A small image VAE, trained from scratch.
Model: 7.88M parameters, 64-pixel images, encoder norm layernorm_no_bias, encoder patch size [4, 4], encoder depths [4, 4], encoder widths [80, 160], decoder norm batchnorm, decoder activation silu, decoder widths [64, 128, 256, 256].
Training: soap at rate 0.003, 5400 steps, batches of 64.
Data: trained on photos of plants and fungi (iNaturalist), 90422 training examples, 3.8 epochs.
Rows from block 1 of the decoder, named by matrix and row number. Rows with one number belong to one attention dimension. Each number is 500 + 25 x the weight over its row's rms, rounded and kept within 0 to 999. All counts start at 0. Numbers have three digits each. After the name is the row's rms in percent of the matrix's.
# v: attention value (decoder.mid.1.attn.v.weight, 256x256), inputs 156-207
# proj: attention output (decoder.mid.1.attn.proj.weight, 256x256, transposed), outputs 156-207
v.106 095:478511530523541530490520543517492516519518526456519485461524518480511521475512571487548496476478438524491481502534499524540474506460465494514544502526526496
proj.106 092:483489485485506488486471500491508450485482501491536484513495525476486483527497449508482464511444498453518513494486523527442571482473511497538487503506475508
v.107 084:491504532524500507460492489467493523536514525490510473533482556499577466522501467491482523469543509482536516507484491521473505487486495519482514493514506526
proj.107 091:514551447525460502520476509519492509483505528502519513496504466503500530454489469499547508501407453525478488486541510482551476486533456457511500518493514459
v.108 095:494522539506485532531465507531473512468503501501490459512515450493493535532455516501541496449515535509515503520507454517484516475478510525540528556506478463
proj.108 100:484460477503524499471496520515505480507507505559510479475526507510478507476508473496507494516465485477499482493479520493485566483472506500498505489506516549
v.109 099:526515471491502486469516479490494507517509512514480510507481540477506525484513443533537479473530468475520502496510543531504479496480490497486523465474530475
proj.109 136:476530517479513483491506444507535522474498443478488520523480423509482490510504506470474514483489524491487533485474463468488492498512491483502500520509490525
v.110 083:549469503520518532497449495539504533496476500484513488481491487487522510482488513461500490480510519495509509517485482465511519491490471499511502512526502471
proj.110 080:456530524456491481509551466488520529514495460513494536519525462508433473534514513517514475492461498473499489495510525504471489552552508515488499509502510523
v.111 100:482488490528475522516529502504468489457535480515494470525491451534504495524502483517476533485566544496516500541484522490531464483471531502465484444510472500
proj.111 100:521504536525489458510506522486496508501501532522486502487502538535514513470494553529516483519461456513480496491514504510494516488503498519516501493514539549
v.112 090:506484505465474494505465487481535483514505501489488511457500484501515502480532466496517502530494479455489454486491489456469526482526492469485464509505507478
proj.112 090:489521486495526476465498491522496535499519441472475500518475480558469484536483495473483440464538585529496550494488514523530492538465503505489506530501501505
v.113 105:516480506516557529483486526502485498509498449477508540484509489514512491454462535476522467506541514512531510574513466528533490512487483537519505476503481478
proj.113 106:497477495485481503503506520502497531516506511519479491537510528489480511533510474537559495484420487506506463521542557463491472547534518474504481488497537492
v.114 126:466493465482481497493520461432510512540522495516519496525487527525531452489508446488464521532515504500475506483492488483504481489519520504470456496503508533
proj.114 140:492525518511467484506505511491463543457486491462481510497487492486515531490503515475544520479504537537492532551515535483505458518498481450508515521503491472
v.115 102:471459515557544523520487534552468534480508491514489477501504483485475514502519520504467520470475493529535508567478489515526508521501498512535507526535543468
proj.115 109:512483510476526488504527515478506482493500480499558479450525525463490496507490486504529469541519452505498451496480520557480527503464517493534518473482447541
v.116 078:457493492494483515506532550476486485491501510508477501488539503517523486513469451547457519458497538515532496486441485510499460521498531497514470469502526494
proj.116 081:504468535498503508545510420505501532460496521526521513476487469471496515497495538456548527525502479510487495489497516489501514490450499505506521531507482519
v.117 113:519492465438526466477485497498505501511512503507515501493527461522469468496487469500473481535492505499510473517464496463508522516522470486488420438461451500
proj.117 095:506487513507494485520536467523506484484493459517492516510468513511504522502496457523480484474511459473544502495486491492527474515517485493475493504506533525
v.118 086:528489484533464498542486525463512528533498507526499543522477508528514521509517521478543478473546496528511524520556489491535484527495456494480491512523498515
proj.118 090:447549467475474526517507524536480499506468499462531483479517485486476470528494490471523527510448515516492489502514538511466461485532509487540533515499496462
v.119 114:462471518537496498478525489523467512442546493519511453512490476488500482559533509495478535447488520491499510457429493485501523482515523480532533499507493488
proj.119 143:508484501506520516496461515498503441516503516544515491477535534492512494472433457515472484514477437503515470484512505536481504451462502543501486488507495514
v.120 080:516470451470442532499532483475522504538472551535511522522481498491508486472498536492524485478495485518496510456486496485462497511509495462495508492500480486
proj.120 104:489488526477505476513487478466489499483505479494489524484530502506464488540469467538454506502520516495480484476496484564507499477471516540490467526525572489
v.121 077:476499467495520505476528554519526499473491464483471489497501479489520484477483509520508496507519530516476535525455520502495485486471494486492493488478499483
proj.121 084:528489506517455539496482481480457501520504533547526493484502509453470531524492501498500515500468490535534485502525470472526509505498538496510530497526466510
v.122 095:458481466448491482494506481468530467539516502483514534476531528501475487506457497466485499556498482447522459505519504480528495509531448464537516484476487484
proj.122 104:506525513490490490518482501516480505456472450471481494503456461494488499515534527477508489472536554561482566529479487509477468505490523492489506523510540503
v.123 077:534498488527477526443511484523501494472536524491527506544479453511512482506516498531488488473522454492504497485464457496520497452521509497510526486520459522
proj.123 080:481515510457550459507468476495485501491510512532503535484492482492521499511480469453529521489532534495492484501510506548493537475459501503487473519500519438
v.124 112:497520458514506511522499517520520477490472529498492506468512559489471525462490568491529473428543484504463481455505500525472538510508483489509534525475520488
proj.124 123:486470523473526486500491449506498482500522474510534507524477420485493476498486466503473511540442492499519508463479501517483514467476523555500477537522532485
v.125 107:498500489515478496496518466460517524534515506521517517513498514529513469526502474478466512514479502495510508486505489489503488505485540515457454508487520517
proj.125 125:506547526498483501505485532489476546497480493446460495507457518487514532490484511466549528505562525542492509506500490485505469498515435444514552482531479505
v.126 082:523507522478510525529520442478531579543493544521513515496517520476516504488497479482503469515461491531508529486516492471545487505505523494499516494517527510
proj.126 097:466522474526474520503475487494459448473483482444506495491475496537490513507522551478507514501591519512497527516485470527463468502478468478490501524510499462
v.127 085:503493517503485529513507556494507518528488494487504499457476549500528486539520473477497446509508530463492514471514454513510508527485472516495472525523460490
proj.127 088:506538495460475503498488476532508474501487535472503527519512473493493526501488499465570527463442506553512472518496528472490459509504512451538511492468522490
v.128 100:485486528509508492502484518537516502521478487507490499524472455485453517510536510540500485458514491489462546529512453505474492462469529546500498524468477473
proj.128 087:523515457472473490508512554469500517478500523469545512473533524507497504533518496486509474511480528532500497490509519479550478509524490449504527495481513522
v.129 117:499486500493498480497498508551473444469473525515496497519508491517512505489507505540479541505484523499494501540479465500495467486519501515507526509501500480
proj.129 108:482498481497527523522502472488524536525521424495489484464495493473480479556501480510499509485558451503530514501476525556462531491479537528485457495517493514
v.130 072:525524534487503487490507509513516522492439477501513516512508478489481485511517481532522458525456496548500506480537511531475583547519498478503520518488478530
proj.130 081:514489417503496492491499527465479529489506493472502494468504535480521482476496555495531494495549517482467560513515501482459427508512491558532520489513514461
v.131 133:499518486488505523540491510503491511533483483490467499485544492488511523457485507471503506502499476475498458479490556529524478534515445462475497483521497497
proj.131 102:498500485472459455513515476495481460476518502511534482535513487550506513473448481520503483491467511487494471506492478503451541445470508510507504505500519484
v.132 100:524529453511495495474521509470553547531492460501510497515496512478503490482495465495543486511536495478508537514499489516487501516482508486466520545471503498
proj.132 089:470505542480489468459498483514487466535502485520475508494515508534482542549493550509477475469470539553473451498527551449511484500500493510534533458509491547
v.133 112:516484513529502491454534470476493516493530470517512526501449502487511493505521492513509522501542473530501552502529493489520502506533501512505506528479484472
proj.133 086:500521539484510537510481557516525520503445550499515505521479500483496502529506472495527469488517528478530515484518486508460503523527521502504537454510488515
v.134 115:473501512509469499464518535542495461441495516523501451511462509494502503542533507508465525505461544494479529568484522453480498476503541529501460468472501469
proj.134 112:490498490486522489560516456506496560521510451506486475515519467481496455500467489523499533480570471547525506451485457572516467489503507486492497519498479478
v.135 103:503485506510463487460501472491459511460495472433495485479465467489516503546515472524492514519514535530472518543488473494485473490441549529479463504484486508
proj.135 106:489507490493520474498518466516534544526511496552442500523525480537468480512498479524474515479465469467522470458485471459506501517519508477480487490482507502
v.136 109:553542494472502510486497507448532512518486485464501498497518523513511474479456482518555484490481496507456492485520505535490475486479499489513491523496520489
proj.136 120:493489496525490490453497455505494543520518506561493529527490491522500530498485521506494512484488504480513459523476473419512543499481483486480500479504503556
v.137 093:509538496524511491492516498450513537460485504499530485508467542492497476536500548461474499530509559474502535519509534482525483495494492493495538507505527504
proj.137 096:495408518494510510508476488531492470501536497538477504470478453448505467481510491492482511507451452554512452516526472508504508482492496529522489522532482514
v.138 118:534497474504518517495489534449508535526478448495512512484504540493490486524451474492509431474490470489529530480509486550501518525501419465484519482518500512
proj.138 098:465532511487472477484492490519479480492487583502501543514503477487507543446500532492527508541476528476480452527497517410502471475528487521504515507505529500
v.139 089:517500516519458491505498490534469442494524523507504541464516511498510530490533532527476491518513516506526493497508490484516503511528505489491519523497468488
proj.139 089:480485468532495533501464523475513515512478515500505457501527554511476485522509493519503507509489483534475527519508546478451504493471488519536479511538507479
v.140 146:486469487494511485547495521575476472478472524506500465478530521494465520466536532498493496473508501493492467498482510487519511501506522487517489491512510495
proj.140 117:499528533507453568513472537441495487502475507481515500464516485514495497550507478492501480514485517511506530480506486522471472472489467499510479536522503467
v.141 095:439474507583489513530474521597492522501467511550495502481452506524484508472514523482487535479508553512533516532492517496497548469494529521500483511553494502
proj.141 091:501511517471486493519563484490497493494487471463467496478490480479478451565524466533513481523494471530500537458524489521513469522568509517490522526478537479
v.142 101:530512490468532466458548508431520518497530481520524536561524468522493483473466490482549529527495489501511511496548505540525487530486468485469520514522498468
proj.142 090:473528528512494516468457467533508527504447489503488522452446539487473499479510531449465448492491522497508510517473476467491547491475525490506512477491534582
v.143 108:480529547516528519497522485486512503456537503519483517539483499494512489525505515501506549512549507520522597503543476489499496507500530514524533521468500486
proj.143 088:538472526467514477513518523514487505507496512495518472532487516486503486521542473511548447484496470516496431490489512562500517517550508516521488533504458490
v.144 091:519503493484504505480476527483501486506484506495511502465462523542505459485501452525512493454458545481488469489503570507527499500481485487477475464504548496
proj.144 094:505492478504510498552541469544509514486520482519468481481488442469524519473462513506476519515561459515512496514502460478477485501522494511486529476509512481
v.145 143:467500533496496490446524506461487525512532461474535524521467475497507477510508464493496520522493492514488537495520473499497497483490530499494525526506495461
proj.145 100:537483463468526502528513482516527494483500502516468493516496506503484507487492495498516482479536501489531532527518522513557509531545522510489505483498488557
v.146 106:475550477496497503514515477483516490498464461481494533478537489522505482510469461491516467498496493489494467510495540514529490513536470498496494479485507512
proj.146 097:533463484487499478487490487514482547520547522534494512528499462500520496429473556501509540508470523497476492512519475474481516503460485529490504503516506502
v.147 093:499519519530488517480533505460509537484521522524514508496483535531500453519517537477460539489460513509515519483483506477495465506472511540498515519518532478
proj.147 086:513499496499528518514498474514508494481477473484478510560489495474487510510499495489537481460563472531500525516528471545543526518530546513505513507486463532
v.148 096:547534486501519502482517518438511514511519512508470533539444478530512482502482498507537506543475482482467480502492506538531471510512481513484520543509495494
proj.148 082:485457516470547468450519479531511509482494497537491515479476527477497454469502514493471511472513493533517488549504491496471518502504538516503490473499509528
v.149 094:471497527511470503491524530520497530498473517484554494494465467485521410502500494547502502481513499530483509543470472450485493471489544555472499531518507478
proj.149 089:522501493457510466484468461481520493529483479535467543492518514517495494518488485521500503504473529463482479458482487498523500527521508454462503459470503519
v.150 091:518506509511500468444501487470480504509472448479537526522465526501521473519479458489516497483488476507481497498494436529503517523481474541525532570485522507
proj.150 076:515476506457486478510525536530505530483519531538488525500498485499536521524489507488527490493494545458519527521532544418545468467519528496493503463486504532
v.151 094:517502487463510503500464491451497535543483488522477496495515527518485512450492481489536446508524480452514459506488500558488492513484447500483484494499486516
proj.151 090:464507442519469481451477482564491499487517496499494511519482506516507494506453518485471498491505575520495508502517523455511545458507525497486506520515545512
v.152 155:505523490492505475529514489528465466469455517500474482440550493509485514465523508471478463484476467460489447476484525486496509498521461489477480485506508510
proj.152 106:452508494510449552477458508507500484489489492451491478533487513487514493498491501502525545529523523529466534493525473541460482484465483517488522542520463451
v.153 096:474538550519505488513466539525512514514544494531512475513479504513509500513483472513505548518509538525524539532518482516488492488458502532505534493538511484
proj.153 086:506509476485547476507537507461509518471472480484530530496508507485492476551508500483464470493527491530537523496514502532507529529535502486525517502486491502
v.154 100:502484510490488531494528500496505462486492505477491461445500508500479518520533529521493492476571521511488483493509453453483539523490572510497509481435531495
proj.154 090:494509494525514515516470555518501498523477481490531508544509545494479499538470485512537524497450451502495516494488564543491465500509457464507505524543468489
v.155 096:517485500503499495487480490528509529504534510503508488492471456511546450511493463555477517474479508527535503506476465510490473493477521498546466484454471503
proj.155 082:517475479524515495498532463522486493512530505526483489531499477528488512520450527466505492516517513475471512465494483443512536488517510516462479533522500516
v.156 087:481495498521480538506462536507502438474542487525521495525468457495505484506500517512472545495464513514532503514512505488506537482515482513498479508489470474
proj.156 097:508524540491534472537537462508500536490470476460489481505479538482521511493511445518464521480530495498516523468485455559489493508503527485517493520498515509
v.157 097:494536448505505462495447488477504517541484480492513536517503520513503493467497526500545503490484472503475519467517495531515503497486453477482528524482522506
proj.157 080:511494538491466504478473526487500473487475489512511517514522526522507543475511514497533490495468536481514483540488543430477519519517506475531511512485513527
v.158 083:501504481482498507474467492513461486515511474502480524578532517491527526491478542495498529494555463498463482533525509533517515540520466472498530505490515502
proj.158 084:521522506471478473471557537482518499479477510546514468478524526523511483542540494509491449520445492500481512498506493456473505479485500486486498485470521544
v.159 128:514539514481508477459491500427511515520520446495493538506468491490504462518463442528524485562492515504538519493548507513503497486475466510467497540519487525
proj.159 110:488493485518513463505505444575494533502494486558509510499510485529498527455496547490466478463519527505504476504480474472496530502505531482496503440488529543
v.160 107:490465504541500540493527542495503545537505533455492551499508537522502459507462510526502503507524523508497547509528472552537503536505512512489512508528461464
proj.160 104:522525478452479448573518473534473523477557459523490469483477495504532499482453487482488527488458482486519527478472487507482480465491506471493497519491559479
v.161 117:513473499532510531479508487484493477503503546485526531497525474511443511501494550536533493488495510526486540523513489497452524516495533516532510500564494485
proj.161 104:502496526502500484521486490538474533495512444498485526476467513483523473472492477472431523490495467483479499508497473527536465472488466504493516510477504508
v.162 101:491516499469515522516501465473504449482496517532486451551536483508491523496569494520507484478460500487506491498499507475510505493514522453516499521528546516
proj.162 101:524508500498515518509491533525487537499477488478509540474488530454513511492480516471493496496541497528475498499522517518523495503495490520542509485480457522
v.163 092:521535474522501511501507494505517489514497503495512461531480552522517513478523474484517524463461529507497466461515490474473540501509497454519459530451519484
proj.163 092:508531524486501458502510491477479469543465501486443509500491445465506475492470573482509515520552504508517465495505516476542476517497469488503518509506442536
v.164 116:495496479480530497580524529482482478528508496513515563499476517483506489524484447540486480503477470490516537472509515522504478524523476481509470480501499464
proj.164 110:518509481547501528462492493487501555546484477473474479506556473517473454519475499504506524499545501502510497474477488545526494531454461484480490545496448497
v.165 097:524516498503536497544488511498540486489472501536465469501468485498523504512547460517495492493488483538536450508453488447516537469485447464516497497499494534
proj.165 100:462475475488460516504480510483452453480470533463519498504497528474480530502522525490554535461490508498465489526528559549469500534536509522533510505533506466
v.166 098:468483489498500502466450478521486460460503472522489472498511474519526523506526514476485542487505498477444505498507535515505490483519540462491452518501534536
proj.166 094:497490536503517483501559477502481488464477477491516481499490521517491515467503511515497458480469510511537480516504488515515541471474495496519555464484465557
v.167 083:467552495536484510488520507481491500502506499499495507510519516499466521535529537504508491525455517532526499534556512496515514499489498499507532494541509511
proj.167 089:510472544508463492514439506501495485483496560475500500460498477481512526441514527507537521500554498520443512501460488507484471490456492537517521530500493486
v.168 077:465517538497500474451475489497496512501502480528484537508515474502483466549478507501483492536494534532479516503479505509486540510495516476476508458562532499
proj.168 082:520535482519491532479511506484492465501534509503503529520515493512494509472482502513531508514488514501513457493510505456481444482462453502495504505490490483
v.169 124:509512507513488485486441478534495475494493497499489484466510474496510526481511533474515498470494520482490455498533513485483534488494497488536504523469519538
proj.169 111:505457531494520479512517518529491476471510532536532519501472525476502501463542498484501504490503500539504531527513500519499513515547533572523509499521505522
v.170 105:522500491492522510505522550488504532526485523504507527464496510510473463482473495488521461524492477539580525486531485533519498536475492483480538459476499483
proj.170 101:497526489489507512533500509523507484556512490524462485526544465531525492556491460532452520525540488473449489483475497489477489480500464490515495502519475505
v.171 116:518498480480475497491471532460502495526482497506508479484494504499500510443504508511521480492495451518520461501541475477439530515518469487497514469510519490
proj.171 112:504475547501537500533484545499488497514511504527479484518560501518520518543509500519491478482533463436509539495505527474534477523514465520501528509505480541
v.172 080:506540527511539523469538510519484504467571494465514488480494501494487525546494476513505509513508460539449495510471506503513495478504488502516518481503489490
proj.172 088:475500469461489463491461463495505510467478482517511524530504540521477463484497488478559509500499496451518545487506515513443524486506531497547484529498523496
v.173 105:492463509471465499501473494483478505507495538459533519459519527470462495486509511506503477500482492490501520531516507504483470498466527518510495506517495507
proj.173 094:470518500540510461523508446544506505499512477517466500522465431558492495463446553493450559515491471498467515475463481531467537478477480476469523514527490469
v.174 090:471517501514484499472523504509530479428534517454547494522522492535461572493499526471455509462485521504483527476495510481520499518518513441524485489494522514
proj.174 081:517447514431450494534471469535467506520435512544464539465477499471534432486510497497495491465509519498511483551502486519489495479497515552507488538505507523
v.175 112:492514465470512501505500499470490488456499492511504490506472509474536524490469462517475470535489489472486491466486476507525466493532437517497468493432506513
proj.175 104:534482543482466520508520513524495521524498498514495488534527502522472471553502499488549490463505478554518484517494514490511516530489505489513517488532492496
v.176 117:466505501530487491479541547524471472479489494484491546455503540494459482527458525504478459510477492499533545530484491474535526537496498543496520474532481501
proj.176 099:495505491496476536538482487476465531522519511480500499514508465500544491489491474506535540544517527497481516498505478525438475462478475510502482529524514466
v.177 086:543498561515510518492531454492527497486516468531478457506522471520551500498541506490521516476487483503513481482523448472494491456497508527490477496467535524
proj.177 087:495512450464511474523480538483489457475464554500517517493524563486512487484519479501511484489467553478500478503483527535527496521506525516540511520489480502
v.178 131:480511529510500511479458472507487518472520515465500484492521478511447530485556555480499520462494541480494493520493511500467511469496551510510510521554482493
proj.178 110:487501469508496485486488526497495459453489501497539514529459507463538543449503474472480489534495498512504498544511497489519511503499521470529519496469560522
v.179 151:495496522512507497479489482515494498478520484501512496493535489489468521551525536499512510482464504530482509539481526468482515491487542531523531548536524544
proj.179 118:483514490492483505496477525535463491462465531501532492496445541483522511440507518477491517466519547505490519507499465499491500485476507503514507500519485507
v.180 080:470531461452451459512484491454498514519508504515495480498476480482524508492485434497493486502519558511511503521501476485500502514467515488487475508541494475
proj.180 081:510473516489472534475483478495475509499515489507471500492541499531486504565486531526485528509474477513510471476518485523512516475481501523504513485498494494
v.181 096:529517508503478487480446526525502497496492476523469485505498431473502467486522537479463532437471541523454481522429514469499495484519524491519478524481507537
proj.181 107:461512509477492509523509477513501450454510517480519504488451571473492533447522463504510465537531513496531522548521539514495523510501503520520516502508518461
v.182 098:507539535473504502480507449512493479481501520534466460506514462470494513490505509478534539460489493501504478517472474482494476501479499480547464511495490547
proj.182 082:529474470498497470495466521500472460463495500476532524493484538503503532464495498489500472495515502504460482522493482470506526480494507505500524500472547523
v.183 074:526458501510461538493578522469519464517478536498534485482500547519507498485532535525512479511489496471526467496529459533499498523536489490503494456502482507
proj.183 078:507517482505500507500457500483527504512507526529489491536498499512521501477494463521554490492510467482501495459480512480558550482508457508504527493513494508
v.184 144:530501525464499482504470511512503486491483474543464442540518486482524490490499482472517522486513495502486451480497499473529496472506486475511477482432495527
proj.184 121:474469462484497508519495542497504495464494523493527533523479493492477491533543494510528491466498504496531511544511513489480496533518480508519496499496503505
v.185 093:509510475496526513493477520513514501548481513464504541482489510502503519484496519496498495506466458490511537491558538533492503528484509525489555527508508471
proj.185 090:519466482475488496512513510465491480516506483513451462508506503501478497510477488512527519534533444466501514453478484537531468483492463485540483523523478551
v.186 104:515520483497532491485484448497474483476480495528512467523511519501541525507505484489475514482463503479506498486452481479547513489523494510534461531445510525
proj.186 100:486491534490484510502498538514537525502470492506485500532525463509470501488514495479542427465558525524534493544518512505453510494488534458541488484525509509
v.187 095:503471501469516515519475512514456524511484510483511579500508543467443481506485533502498479476489481498482521503526521504494482482491521534496484519525531475
proj.187 091:490535514533544511498541499469489507523483469515471473464476440513551488490472468474477511548505506510484505492471482490515526465441461452476497515494474521
v.188 093:502510517498522515505527522516544475532459508495488567460484515516454459508512532511511494477502438494483520473493553530486496497476508511508525481531506458
proj.188 089:490507537523480525529498474490459549476496512474499493487515554512509532512476473488517537501494527474549503468502474506494528532523487509502549537484516533
v.189 081:526524490505501493480498481501487520514482478493484529517488520478493507521498487520476531521489558501492508508467508512498539498461537499548519505516492483
proj.189 081:488491480527487525488473507519505461458545533480512509494518490551513548496469494483472463494488499527524556527510482511517462476518497503499474513500547499
v.190 107:522478473521503487505514495514498537517541517478515519481482530478444507506483520506518498506462479501459544535529471523481496511498542515515517492522472508
proj.190 090:456537459511481547459479482519503486467504481510491518468532452543533478517490487520479497504527495525534488452472506485456457470470478506452500512530533451
v.191 083:465492502497478541489507520529508498522493476484516514450508566519487508544460516480517463503478526560517518479469502535456559514513508531491556486513470485
proj.191 089:570520523490514476541497567501500514494532503517507512542527461524522539519502484487532525490543457458515481490509502497537435473485486487512488499513500511
v.192 078:474504511468497483534476523483529514476449509497471503484517546462501500452510484507512469497502529488483544525521512500499449437491512539517508495534496542
proj.192 077:496473487512487520497485432496504441539513463491510512489482470498514475477499542513516532494480507529499474465496539536498475504527484467503506522512543450
v.193 082:508510472477501468529497502506502494480488507487510507523518510462491521503540489468468527522507510474547511517515518534505523511493500521524516495510511480
proj.193 089:504499509489526480471518528456498513533493477536502505525484512516496502533445498532484475475516464488516476503496486482533528490487504470485481472442488551
v.194 083:509514551511507486520492473522470454522523568499505512437488510508496534473515540481518470481496509516471496449494478499513558495528513544524535476503537556
proj.194 106:510495453488529466480529514487522536469491438503485518516500500486478463517484482517508510498512457521537479524514521486486464547473488453519496495492488475
v.195 084:501518502508513489490519459482453534519541483470534501502497494501515474500506457478491499503500530463560530556524500506496512518478494518516483505506498489
proj.195 095:489519519522501521505491526515549494477528516540496497477555525530483493493524507496476451528515512499480542491507467502521513458554527531529488519516476486
v.196 109:512551489511459478516486482447522523515511446486503511486477502495519487494487474514511512496472480429505469524485483476513485548474485494525470501461438505
proj.196 129:507477537488492522504515553473513458512464557511531522492509495475522464539537535491498466555485543561480522486527502479441506466535502568513502532507516515
v.197 085:530492473504495526487538503523546527514511472472486500494507465526515478524478475517517554528497514534529464507519500524493436480495517502509464490480486493
proj.197 090:459533523500533494517504483505485469518489542500524535516488553487450488425507502496512477485531491506473468482499489494499562500515490488499492486532482465
v.198 083:500460477560548528498506481524504476472522507497530511499500456518470519492534579524487539464474523524493521496511519498484585486538503509514520515462532493
proj.198 111:514492511468458514512479492525469507540503498490481470535507524479515521473472465479519529462485527467516474540507487535550445512478480488517488494519455514
v.199 079:556530514496507531464467519498542507527508536482512498515529511470495451471487522487524482482529471481481527484515489498509542484466488509484552498466501532
proj.199 082:460481446487523448499517476471510481475497481496475501459509478526477513500495438536501472471449506504503504528502545525494478522496494440498499496527504502
v.200 103:507515491464497502472487460445510530527519471501514544549491485513500467513477454472517477502483501476501498529500535489474501504463470500477466494501468482
proj.200 119:490490507500503499502522567493548460473493542517508474465527509494502490503536494520476460547523458506462528490496467494512504470553550548512498512517528496
v.201 087:517525487486532483501476489508526510495449471487505481520490504532516502510485483510507528472427522504514451491496486465507505502499483441516494510475494422
proj.201 084:510502505484462539514485479502507521554500496498511489512487496492512466498515539485509518471515503459489497497523507534471495562500518578483508501536437531
v.202 072:517503513516504467496474508497521518478510532500505533486536529512518493517526488464472492537565489435526473552518495471462507486474485483518488495502524485
proj.202 072:491466492502507491510470432492530473489488480497477492507531489521476547471491489501533491481452499560486536456489509504515475483535510484453526501475498567
v.203 102:507507467529487454492483493448516513536487453485501514519482478529515514501487477549508574520444507512481478500465493491521441504493470512493490499524436490
proj.203 101:511510507480508536514493463547486487474507563518509528501506524507499494504513518480530459536521470491519488459522487456480557499555541515540470490510493486
v.204 087:524498478485481485502549495455510514563530449499515518541465498512522497524527467524514469496519480479495499516505527507439508505493496515501474450534518493
proj.204 091:493532506489504566513458545503510489463488527521529505483520454490510477523514503482514496508484512493512530511523501505508530482519509548526512522491458519
v.205 079:518493458507522487488516502525510494487535540512501497545508484552449468488489510483479492514448521493519492473499540486500448487533461498488533534517477519
proj.205 091:475497537507468515515485526516484520506479522534470489484514466526527503471497482501517484508563512520492489496462478491507551504510515542517481502533535458
v.206 102:501547495472485463507517491441502537492468486495512489497532488489522496455486475518543482489493455467493495506496503486479516546516484479496479495495522512
proj.206 130:490493488497492508489537517485508480493536453498497522479464494484497463533541531513480496515500485516514517479533512470469501466517510547489474532500493528
v.207 081:526490449475485508491533468453519527552518468503509518511511477501514508459504515471550486475522449499523478494519529479546466495528533536547463471451528480
proj.207 102:491534489507492492513475578499499434468485505487511493474491500529504485541545472511481483552561450561464545470548462479496509504483479529486491510521488498
v.208 116:493511504499507511523488537541484445478519537508494488460541511511510556463538509470512443546503482490482510478508492509529543485512483479527531470497520494
proj.208 157:504484485493499464466512435487498531532488462470457494499473534463498468522460506512501552464475507507525462500510497506474477522449492455471501519479500532
v.209 090:475494494523520524527528523482483472496498479448476487489478501507506492486503497485474531476525481497454525524539449520470504467488477485502478510507480507
proj.209 085:541498484496477465506499506488527519477470502519496525508514530547540475523522485511512457514494528483494505495472510525524501517524502504512560498515489483
v.210 076:497466503484537506462525531526520499481500532514521507494495546504473518488513502514483526546479476481516503521528516527460512533488525527501491546542505475
proj.210 092:450525466528509517510473495531467520507478485523457480500517467530495480480468488534492511462527534497459480497473495501554460458472500447489508491462485486
v.211 086:469482468501540487506481529451505513512524472460473519497507481513518465519498494496481519473515509512476478499517494486536518527502481489512502520449469483
proj.211 093:518484573463487517498476504522490515514477507532550482534527500475511538510514497517495525491490521489525505510448467516520523510515544512519519488467503554
v.212 092:509440520501541528494470527529529504483523533532499488517482479482472541488473517503519502467488480478508478463543480556487546500505509521481518553516484501
proj.212 107:478517485524476493526523515541462542498502504487501497443511530536501490442489513487512488506505522485465469500467499474517480510499477443521496475500527480
v.213 080:508522473498475489470489484501500508489476477507496508527486499493529494498517495466504501503547477545505538530512519490493473510511524455517529500522522514
proj.213 089:499484508485496520529453532470521480505529500489548493520522500520502496531489470519484486485458520460523552513528492553519491489464470576501518529494516518
v.214 091:475524504502454457489544474460509500546512458521475511466499527511513487472456467502515497534515524476474518486473508466520492508504496479500487520497519516
proj.214 098:514480486484469527513487550506519473465497550533518496499499493520515483506556527503495455533496446527514511504539487488442493465524533575514491512514490446
v.215 083:493527566526491513510459534503505515525459490482511502485495529475532504520504474501495497508510513464498490455486500508536505522503492533514491528466473526
proj.215 084:488456459529539468509554523519501516496471480510509502525508463486474503498534512501527460466501513514544501528503542469476521542515535479509475485502534495
v.216 093:494513430523480517489529453495527504501499487513485489531507486487501464496502487525506520479471503532488520523474515464495469475488517531535474544528471481
proj.216 113:515473576467491532522461528489479489497526499492554491502486472510515555511513469502502520498513488447484519509512495572480529494519498537534496502515492512
v.217 094:501479512510518539527557508532505476528491504494496493508468476516514502522528507533471565494467519565495513519520493508507459514495554503500509532525499476
proj.217 128:520498485496517498531471483503471503506521521533521500520508482516522536458498491488516487483511505431501481519485526517528506497494439505541472474508483470
v.218 089:493516537463526517540498533513498494504434514502492513542519479522495563511507544492546457519472504553535495508521508506537508441531470512500525514498533498
proj.218 087:534468445498518500489512501495494509515536473487500488488503502485497436554521512535487515471483537482483510499475488471457481545464518472480490505492502523
v.219 099:482460468510499520484529479518497486498518510483503504527491502481482465538491532521499540503520501541510517547510517502461478490493543505509557493494491496
proj.219 119:529546503515493520523487539530499505507510550508505506507514469546501509460483469481515493487533495485469496477487492505549474488501469478525491484543486459
v.220 100:488465457513523526540496489548486470469529541512523484453560490473462530479544520495504494467508473502469496492516503523520565474512492521507516471499515459
proj.220 122:499503514489509487480488467518478531525489422491495507556479478508525520491417459483495539475492509476507484525480519542485461525449485412526519502511504522